{"model": "masked image model", "dataset": "aerial photos of the United States (SatlasPretrain)", "train_examples": 101725, "image_size": 24, "crop_scale_min": 0.5, "horizontal_flip": true, "method": "mae", "mask_ratio": 0.75, "loss": "mse", "encoder_arch": "vit", "encoder_norm": "rmsnorm", "encoder_norm_position": "pre", "encoder_activation": "gelu", "encoder_mlp_ratio": 2, "encoder_head_dim": 48, "encoder_fused_qkv": false, "encoder_bias": "none", "encoder_qk_norm": false, "encoder_parallel_block": false, "encoder_inner_norm": false, "encoder_moe": "soft", "encoder_num_experts": 4, "encoder_moe_every": 2, "encoder_expert_mlp_ratio": 0.5, "encoder_slots_per_expert": 1, "encoder_shared_expert": false, "encoder_patch_size": [2, 2], "encoder_layers": 12, "encoder_width": 384, "encoder_positions": "learned", "encoder_register_tokens": 2, "decoder_width": 128, "norm_pix_loss": true, "decoder_layers": 4, "residual_init": "scaled_by_depth", "optimizer": "nadamw", "lr": 0.0012, "beta1": 0.9, "beta2": 0.95, "eps": 1e-10, "grad_clip": 1.0, "steps": 6700, "batch_size": 256, "epochs": 16.9, "lr_schedule": "cosine", "final_lr_fraction": 0.01, "warmup_steps": 200, "weight_decay": 0.1}
Rows from block 6 of the encoder of a small masked image model, named by matrix and row number. Rows with one number belong to one neuron. Each number is 128 + 32 x the weight over its row's rms, rounded and kept within 0 to 255. All counts start at 0.
Before each neuron's rows are labels from the 100 images, of 14848, where the neuron reaches its highest value: "strongest on" is what is common among them. Only what is clearly more common there than usual is listed. The data: aerial photos of the United States (SatlasPretrain).
# fc1: MLP up (encoder.blocks.6.mlp.fc1.weight, 768x384), inputs 192-383
# fc2: MLP down (encoder.blocks.6.mlp.fc2.weight, 384x768, transposed), outputs 192-383

strongest on: building
fc1.520 [127 112 111  90 141 117 155 145  80  97 130 142 111 109 153  89 199 121  91 119 133 198  89 135 123 132 135 182 103 124 133 114 166 106 124 140 134  99 184 154 133 145 139 122 123 162 122  90 152 120 135 179 140 144 129 108  81  57 145  80 145 130  92 189  73 148  58 141 118 130  75 117  72 129  48 177 141 100 166 114 153  97 122 157 115 139 166 140 146 126 117 114 125 111 151 118 107 120 168 154  52 143 101 106 109 141 120 129 107 136 152 138 147  58  66 118 104 216 110  94 144 199 102 153 126 114 115  93 109  59 144 146 112 156 111 110 119  98 126 121 162 107 144  84  83  62 122  96 168 117 145 145 146 173 108  53  98 146 154 153 163 144  92  97 137 111 123 101 132 138 128 145 119 173  96 122  85  99 110 111 127  53 134  37 138 133 109  90 198 141 171 185]
fc2.520 [130 192 156 160 155  98 122 179 162  82 127 135 117 123 100 111  96 184 145 117 143  87 112 142 102  82 111  98 118 126 100 136  90 141 198 120 100 153 137 149 142 114 163  99 151  56 103 142 122 136 115 149 164  56 158 117 174 117 183 169 103 132 108 132 117 157 118 157 217 104 143 112 140 126 145  87 110 163 106 122 120 186 116 139 126 156  99 156 189 127  94 115 129 147 107 186 146  88  90  80 159  93 158 122 163  96 129 153 103  94  57 168 133 162 181  92 186  86 157 138 100 145  94  90 159 130 140 151 163 111 134  84 101 147  92  61  97 153 170 142 138 143  20 111 162 169 102 162  70 126 127 128 156 113 118 143 115 170  78 185  91 138  99 121 147 152 149 136 133 101 128 143  98  96  84 143 114 117 115 103 139 149 103 136 117 141 118 113  84 113 138 139]

strongest on: building
fc1.759 [ 56  60 170 157 120 125  91 108 150  91 141 205 184 169 141 163 136  86 102 132 104 123 165 137 161 186 203 113 153 144 154 107 111 134 104 190 159 153 134  91 159  93 139 163 125 133 161  72 143 115  93  69 172 116  92 172 157 168  96  72  98 126 144  94 117 178 206 182  46 124 170 139 147 119 157 158 179 144 123 131 127 129 109 141 150 186 140 145 111 128 135 127  94 132  81  83  59 164 111 112 164 100  96 132 161 129  86 142 194 117 137 100 128 156 119 105 108 105 151 148 132  77 148 160 111 136 168 139  42 134 165 166 132 101  96 138 135 147 145 129 106  83 120 139 140 155 145 145 128 104 153 187 140  90 141  95 170 127 163  36 126 160  88 180  90 120 157 138 140 148 208 156 130  84 167  88 100 147  92  96 198 116 138 156 146 144 106 106 112 126 165  99]
fc2.759 [121 179 131  94  90 152 159 127 103 154 103  98 133 144   0 125 118 119 103 141 183  91 112 153 123  84  89 152 117 104 141 139 121 121 166  89 102 125 128 122 154 154 126  94 136  82 106 165 185 136 155 126 155 129 159 131 138  88 112 177 178 128 123 159 179  67 112 118 214 173 120 172 119 182 146 101  98 134 121 119 114 154 107 156 191 128 109 130 113 168 179  75 156 127 140 137 135  99  93 112 163  99 195 160  82 163 155 104 151 143  67  89 159 139 104 180 255 128 151 139 168 129  91 137 155 122 140 171 153 135 158  73  90 135 125 138 138 108  88 222  96 151 197 155 167 114 127 164 108 117 116 125 146 110  96 145 159 140 143 138 152 118 141 134 140 147 109 126 177  19  92 134 162 104 101 164 126  98  94 129 113 162 114 154  87 109 190 141  91  96 139 129]

strongest on: crop field
fc1.538 [ 63 152 151 128 162 130 128  87  71 105 128 147 137 164 137 105 145  75 138 143 170 165 137  78 179 212 225 104  71 119 116 135 106 174 139 108 137 138  93 161  80 182 128 131 148 106 169 193 130 118 113 150  65 110  81 146 112 122 111 111 215 111 173 189 152 127 145 118 157 139 148 202 114 116  92  75 133 105 159 154 156 103 175  68 121 124 200 190 106 143 123 123 103 149  86  61 159 152  86 129 146 113 106 155 120 154 108 146 146 102 110 148 136 112  92 166 113  97 151 101 103 140 138  92 156 184  98 191  77 151 104 150 112 204 137 123 156 139 106 138 149 101 131 152 186 132 155 119 136 155 176 142 183 109 192 164 119 115 103 123 118 104 107 106 110 141  66 137 130 139  74 120 145 146  90 164 179 160 132 131 111 128 152 135 150 138 131 135 121  89 148 132]
fc2.538 [ 87 158 169  88 202  92 121 105 121 168 136 112 187 233 112 153 110 116 109 120 203  97 104 112 105 131 159 128 116 166 147 138 138 153 102 150  75 135 165 140 136 137 118  53 142 146  78 156 113 151 147 134 143  77 146  57 141 120  99 155 121 115 146 176 133 123 127 140 146 150 159 138 167  69 168 158 131 158 133 125 123 154 166 140 141 117  86  85  95 102 180 142 141 130  97 112 142 144 180 134 194  48 106 127 113  90 113 109 152 112 144 136 162 156 120  91   4 154 122 122 102 105 176  78 172 133 123  62 145 179 167  97 200  46  81 102 200 142 132 128 118 148 112 125 168 109 176 145  93 174 171 131  70 154 125 110 124 138 180 175  92 143 178 170 101 108 178 147 122 150  95 116 114 176 166 122 172 131 118 166 100  92 159 143 140 107 125 137  86 132 142 133]

strongest on: crop field
fc1.265 [121 112 117  89 139 127 127 181  90 125 127 127 120 120 142  85 169 135 117 142 111 187  91 162 103 143 132 209  79 140  89  97 128  69 124 180  96  83 177 137 132 113 121 121 121 146 179  95  99 119 136 168 137 133 155  92  96  76 102  88 161 139 112 173 117 128  72  88 119 131 113  94  56 137  55 165 127  89 175 136 158 100 126 117  74 136 161 160 133 100  94 168 123 138  93 138 136  93 168 137  61 164 118 152 130 160 109 120 116 129 163 117 154  62  83 171 117 172 160 108 157 198 138 133  87 143 111 132 118  54 108 144 107 150 134 114 117  98 137 141 151 138 171  65 103 109 165  69 188 144 145 137 171 172 140  70  86 116 170 168 148 160 131  66 160 133 156  92 122 153  99 155  98 185 139 116 118  97 147 143 110  79 130  66 144 127  91 113 198 134 145 132]
fc2.265 [129 154 130 150 131 105 139 114 189  95 142 132 128 111  86 131  76 142 135 122 146  76 128 130 110 107 116 129 147 132 138 163 108 140 179  94 128 165 138 139 148  98 173 131 135  62 120 143 131 125 149 135 193 102 153 120 128 112 186 164  68 123 126 122 136 118 125 158 162  86 126 153 201 121 160  75 117 210  89 124 108 229 126 134 175 115  83 129 131 178 132 114 142 155 126 163 131 111  66  58 147  91 159  70 154 103 113 157 142 139  78 158 118 160 143 102 186  93 129 146 123 103  96 103 146 106 169 145 124 107 161  92 143 130 106 104 114 180 168 162 125 170  62 133 162 144  97 191  84  97 117 127 119  83  83 126 127 168 120 139  81  98 142 157 118 196 160 148 144  98 124 171  95  82 132 105 129 127 118  80 154 120  83 139 111 168 167 155  74 109 147 150]

strongest on: building
fc1.607 [ 84 142 190 161 127 122 127 108  96 124 146  99 127 147 140  82 111 158  82 154 105 155  76 159  94 134 152 198 104 118 141 145 154 123 160 169 126  92 142 156  90 101 106 161 140 200 144 131 134 122 152 175 178  74 156  96 168 130 127  88  99 112  72 142  85 116 121 116 134 142 107 135 128 111  73 120 103 112  96  97 127 121 156 108 119 159 109 166 202  79 128 128 140 142 173 150 115  88 150  72  49 140 123 176  88 111  94 108  82 140 113 101 103 127 117 149 109 154  76  90 115 203 177 138 121  75 165  40  87  86  85 159 153 111  52 149 170 154 184 170 142 134 129  70 142  87 104 143 121 119  98 154 123 145 144  82  95 177 119 160 126  58  79 155 100 114 192 166 114 141 150 155 113 141  95 148 146 121 141 132 156  97 159  95 139 124 163 122 165  99 154 170]
fc2.607 [158 144 142 179 108 118 118 123 136 137 130 122  91 114  80 192 161 145 145 131 158 132 137 138  91 123  98 113 180 130 160 163 101 181 138  72 183 130 147 140 165 147 175 149 138 114 118 125 193 118  99 124 150 133 148 149 129  77 113 165  99 134 157 129 119 167 171 177 117 107 145 112  91 169 105 109 157 204 133 180  84 138 102 186 131  74 145 117 168 159 106  80 116 137 143 149 124 158 100 149 182 135 148 125 163 121 121 156 158 144  94 130 129 193 127 125 212 120 142 149 121  51 159 202  90  72 118 166 107 189 135 107 144 125 169  83  74 150 146  73 167 122  94 127 147 196 106 143  67 104 134 103 153 126 107 125 149 161 102 113 147 138  91 164 128 116 136 118 127  98 156 140 150 106 123  92  39  78 162 138 186 128 112 121  94 130 104 133  61 142 133  89]

strongest on: building
fc1.577 [180  25 160 143 119 109  66 179 135 121 115 201 158 133 141 110  91 107 109 117  71 160 144 100 136 179 203 181 173 140  64 105 121 101 145 217 188 155 108  68 100  83 152 133 146 126 159 103 113 112  87 109 135 161 123 131 138 154 123  68 136 134 158  81  63 139 168 118  89 122 136 141 107  95 126 133 131  80 108 156  78  86 163 112 152 184 169 131  64 127 130 149  37 123 107  94  99 193  89 111 135 134 121 181 138 143 141 167 141 126 130 128 119 152 118 127 108  73 140 163 132 116 167 143 125 159 110 183  60  87 135 170 110 167 144 159 119 189 132 131 147  73 116 140 149 123 142 142 102 122 111 133 164  73 193 104 153 113 164  59 120 136  67 105  62 114 163 116 141 140 129 123 149 125 159 156  95 137 118 125 139 123 166 160 163  97  98 116 128 153 181  88]
fc2.577 [106 168 103  72  87 154 138 143  64 168 119  60 132 150 138 115  79 150 122 151 150  85  80 176  80 100 111 156 110 106 109 137 114  94 152  72  97 113  96 174 193 149 144  95  99 164 136 123 124 125 124 158 103 125 137 107 145  73 115 155 153 126 124 177 129 133  95  85 154 149 145 112 113 171 171 134 151 151 123 134 131 106  84 111 164 152  60 137 136 120 161 100 156  91  48 166 163  59 132  95 134 105 144 193 152 155 104  84 113 126  91 135 172 143 167 173 126 131 153 142 125 124 112  89 131 158 115 154 152 112  99 104 103 107 125 151 131  79 113 113  89 117 141 131  81 148 173 131 157 145 107 145 129 158 132 177 170  86 137 173 121  94 136  63  80 151  72 166 143 109  91 121 160  62 171 114  79 150 145 147 100 187 138 114 131 145 136 142 116 118 113 136]

strongest on: building
fc1.484 [160  89 197  81 132 101  85 156  97 179 125 178 164 105 166  87  99 199 156 164  81 106 127 127 107 141  81 116 157 126 110 128 121  76 110 174 123  43 139  86 112  85 135  86 109  97  84 121 159 100 132 141 156 148 112 121 135 194 177  83  86 128  46  79 113 122 131 106 104 117 123  95 150 116 159 158 133 151  78 115 136 105 105 108  97 204 140 129 146 102 124 170 124 141 134 139 103 145 166 101  81 149  84 168 135 134 148 119 131  55 164 129  81 158 102 127 120  76 114  97  94 119 137 131  95 127  92  72 109 121 136 180 145  81 169 200 155 151 147 139  59 106 124 126 137 137 192 138 135  91  90 107 132  98 117  89  67 191 129 115  96 138 122 134 130 144 131 122  94 154 149 138 124 133 111  99 114 137 139 148 180 105 147 134 136 141 104 130 156 104 112 124]
fc2.484 [154 155 100 129 173  97 148 115 146 113 139 149 104 162  26 165 133 139 173 105 140 181 165 185 121 117 108  96 166 127 146 124  99 159 133 105 123 101 158 102  60 163 144 109 152  75 137  95 129 149 101 144 132  97 155 117  73 124 101 139 134 127 195 136 181 121 141 114 166  73 150 154 136 153 132 151 114 216 149 120 175 172 144 101  82 126 138  91 139 149 139  93 150 138  97 137 149 162 157 104 113 153 197  96 128 118 104 176 101 118 131 167 165 108 121  96 255 146 115 124 108  77 131  63 102  95 115 127 158 109 134  46 140 142 138 144 132 138  71 102 142 123 148 171 154 107 125 123  75  73  94 134 109  83  90 104  90 125 116 115  98 113 138 161 107 128 109 172 120   0  95 128 102 159 135 100  84 105  94 118 177 116 186 128  65 138 119 123 109 123 142 143]

strongest on: building
fc1.421 [100 126  99 132 101 125  94 135  83 170 164 137 114 121 139 108  79 150 123 148 104 139  66  57  50 162 116 133  99 122 162 119 128 133  80 100 109  88 150 181 164 191 117  84  99 130  71 105 131 125 104 188 102 135  79 118 102  94 156 130 171 109  75 160  70 158 148 141  81 132 145  95  92 120 133 120 135 183 138  92 205  96 126 102 129 153 171 173 136 115 145 149 143 134 135 115 141 120 185 130 120 134 102 144 124  74 177 163 158  92 158 110 153 153 147 125  92 141 140  81  88 118  70  98 155 168  64 149 143 140 120 172 168  99 143 136 137 122 107 112  92 137  75 122 133 183 116 164 214 104 145 127 170  83 124 131  95  81 113 180 138 120 154 135 140 172  91 148 108 123 111  71 103 145  98 117 174 162 149 100 112 119 162  99 141 130  80 124 124  99 105 147]
fc2.421 [100 152 140 118 112 155 142 212 132 111 109 111 109 156 157 159 138 152 109 118 130 129 156 128 141  85 156 169 153 112 110 180 165 168 118  77 121  92  78 183 171  94 129 101 169 154 123 138 147 128 122 154  85 139 171 181 146  73  61 130 126 136 202 141  85 172 112 118 143 162 143 107 146 149 132 107 115 112  83 115 128  75 111 188 154  77  85 127 105 148 139 134 123 110 144 191 189  77 104 160 125  91 134 134 130 182 134 135 119 103 147 100 153 166 111 183  74  95 123 177 140 119 131 101 140 207 116  97 111 153  72 109  95 147  79 128 147 173 138 122 100 126 183 139  95 106  78 125 119  95 131 100 122 127  72 149 193 108 136 169 106 131 107 141 110  87 117  59 130 157 136 110 139  57 170 152 154 124 140 120 142 170 143 152 122 126 102  80  79 135 114 146]

strongest on: building
fc1.485 [126 106 160 127 149 109 102  96 111 128 129 130 147  75 144 123 101  80 118  97 158 128 154 123 163 175 127 104 174 157  86  80 102 101 155 144 141 136 133 132  91 160 110 119  96 124 123 167  84 159 158 146 153 135 110  84 119 135 152  93 162 147  95 138  99 121 120 109  62  82 136 144 144 111  94 158 156 103 175 176 112 160 101  82 116 200 163 151 106 127 134 168 120 143 161  32 116 125  77 169 124 129 107 159 148 112 195  97 122 152 128 113 167  96 115  98  93 132 130 132 121 120 128 168 117 124 130 203  89  84 145 115 146 153 174  96 134 169 153  93 134 125  83  66 107  93 137 110 114 118 166 130 170 149 150  72 128 179 115  72  80 124  90 103  80  89 140 100 153 145 129 135 146 185 123 121 176 136 143 174 120 119 187 103 170 123  97 135 105 167 140 110]
fc2.485 [ 65 124 170 136 133 149 109 121 158 105 122  96 137  84 128  95 149 131 113 157 161 130 113 141 147 106 154 153 154 100 145 155 118 104 178  55 142 100 109 141 184 146 136 103 144 158  75 117 166 115 141 144 133 163 143 140 101  90  88 187 158  78 134 128 176 103  97 133 132 135 101 134  92 126 139 140 153 124 149  97 128  88 124 133 113  82 123 134 100 186 141  99 189  98  68 174 210 107  93 107  84  79 126  90 101 149  85 145 146 136 119  93 129 133 101 134 132 187 112 163 106 136 130 129  82 158 182  89 169 165 124 124  99 124  38  60 127 186 143 169 103 112 179 125 170 128 123 158 106  81 104  94 131 106  97 123 153 139  91 129 149  96  71 126 135  75 149  54  84 153 147 129 103 147  80 119 103  95  50 159 171  83  83 159 103 156 130 109 150  90  93 179]

strongest on: crop field
fc1.195 [ 86  95 172 133 110 143 113  58 159 138 117 148 140  94 134 127 139  78 148 104  76 142 119 124 180 111 119 142 139 126  87 111 109 155  93 160 160  59 156 134 102 113 136 177 101 131 156  99 137 139 143 126 149 129  84 139 140 185 166  60 132 138 107 118 117 125 172 132 104 134 106 143 129 122 150 119 120  89 104  94 181  81 136 141 100 148 206 143 150 133 132 186  96 123 133  40 154 155 158 131 101 145 113 148 128 117 154 186 157  94 117 118 175 106 112  92 121 110 132  68 174 142  76 120 101 137  88  99 137 128 162 174  69 160 162 113 143 155 132 147 106 104 178 138 162  95 117 178 120  97 135 174 148  84 124  59 109 144 124 117 129 132 154 129 161 131  50 134 135 136 159 121  98 154 143 121 102 206 191 150 143 131 150 170 144 177 149 134 144 134 107 122]
fc2.195 [171 159 131 105  92 116 122 137  72 130 130 129  99 117 108 158 102  91 149 131  39 138  79  91 100 104 122 105  92 107 136 152  98 101  95 128 151 162 153 165  99 106 140  98 148 133 132 172 116 126 156 112 109  92 145 152 159 100 149 154 103 129 149  87 114 130 115 118 176 150  93  98 111 153 104 141  83 135  76 172 155 168 130 130 103 144 158 143 139  83 112  59 109 128 177 136  76 167 146 107 146 184 110 122 106 121 146 121  81 135 108 143  78 126 160 117 178 103 166 111 158 122 174 139 104 110  60 173 133  97 133 130 107  88 212 185  86 113 202 114 147 134 151 183 141 102 160 117 106 160 103 106 114 192 165 194  92 101  64 125 135 138 141 114 118 152 165  97 141 131 126 125 157 131 109 135  66 150 120 122 116 121 182 121 162  86 132 141 144 130  79 140]

strongest on: crop field
fc1.224 [127 116 165  57 104 150  88  91  65  93 124 135  97 122 128 123 129 107 168 113 103 149 110 131 147 175 150 107  72 131  82 115 139 177 165 143 114  29 130 183 135 159 127 122 141 142 137 100  78 150 123 141  87 162 103 134 154  94 112 124 159 149 160 100 107 128 129 128  79 141 107 176 125 151 141 101 131  91 110 115 137  72 165 116 148 104 144 102 119 171 154 142 109 127  87 131 147 114  55 187  99 137 153 132 112 123 104 155 131 155 193  98 214 124 138 121 123 132 146 140 111 158  57 116 162 135  97 139 138 118  93 159 115 214 161  97  99 160  86 157 105 134 148 169  93 161  90 159 143  65 115 165 127 102  84 111 189 144 226 119 144 180 167  90 177  75  79 164 136 124  99  66 171 140 149 149 116 236 210 113 135 145 159 160 156 146 135 105 142 128 128 115]
fc2.224 [139 149 103 132 132 133 152 157 114  63 124  95 163  99 168 119 138  78 142 121 199 132 106 105 115  85 147 104 111 108 135 142  68  70 154  82  75 222 111 155 127 153  91 141 126 150 165 170 174 151 107 100  92 137 143 144 142  64  97 162 151 148 118 154 148 134  92  74 155 122  81 169 132 159  93  95 128 125 134  66 209 156 145 102 112 118 117 148 105 151 190 103 151 112 153 132  66 136 121  95 147 141 128 101 137 136 136  61 118 130 118 108  67 133 148 122 101 138  80 195  93 156 134 158  88  89 161 166 106 107 132 123 141  84 137 126 145 161 131 104 162 103 157 185 132 103 162  91 118 119 102 109 125 130 151 163  91 145  61  76 140  66 103 124 105 141 166 108 150 166 128 157  94 140 107 119  76  67  80 122 149 107 105  98 204 141 142 145 180 166 120 158]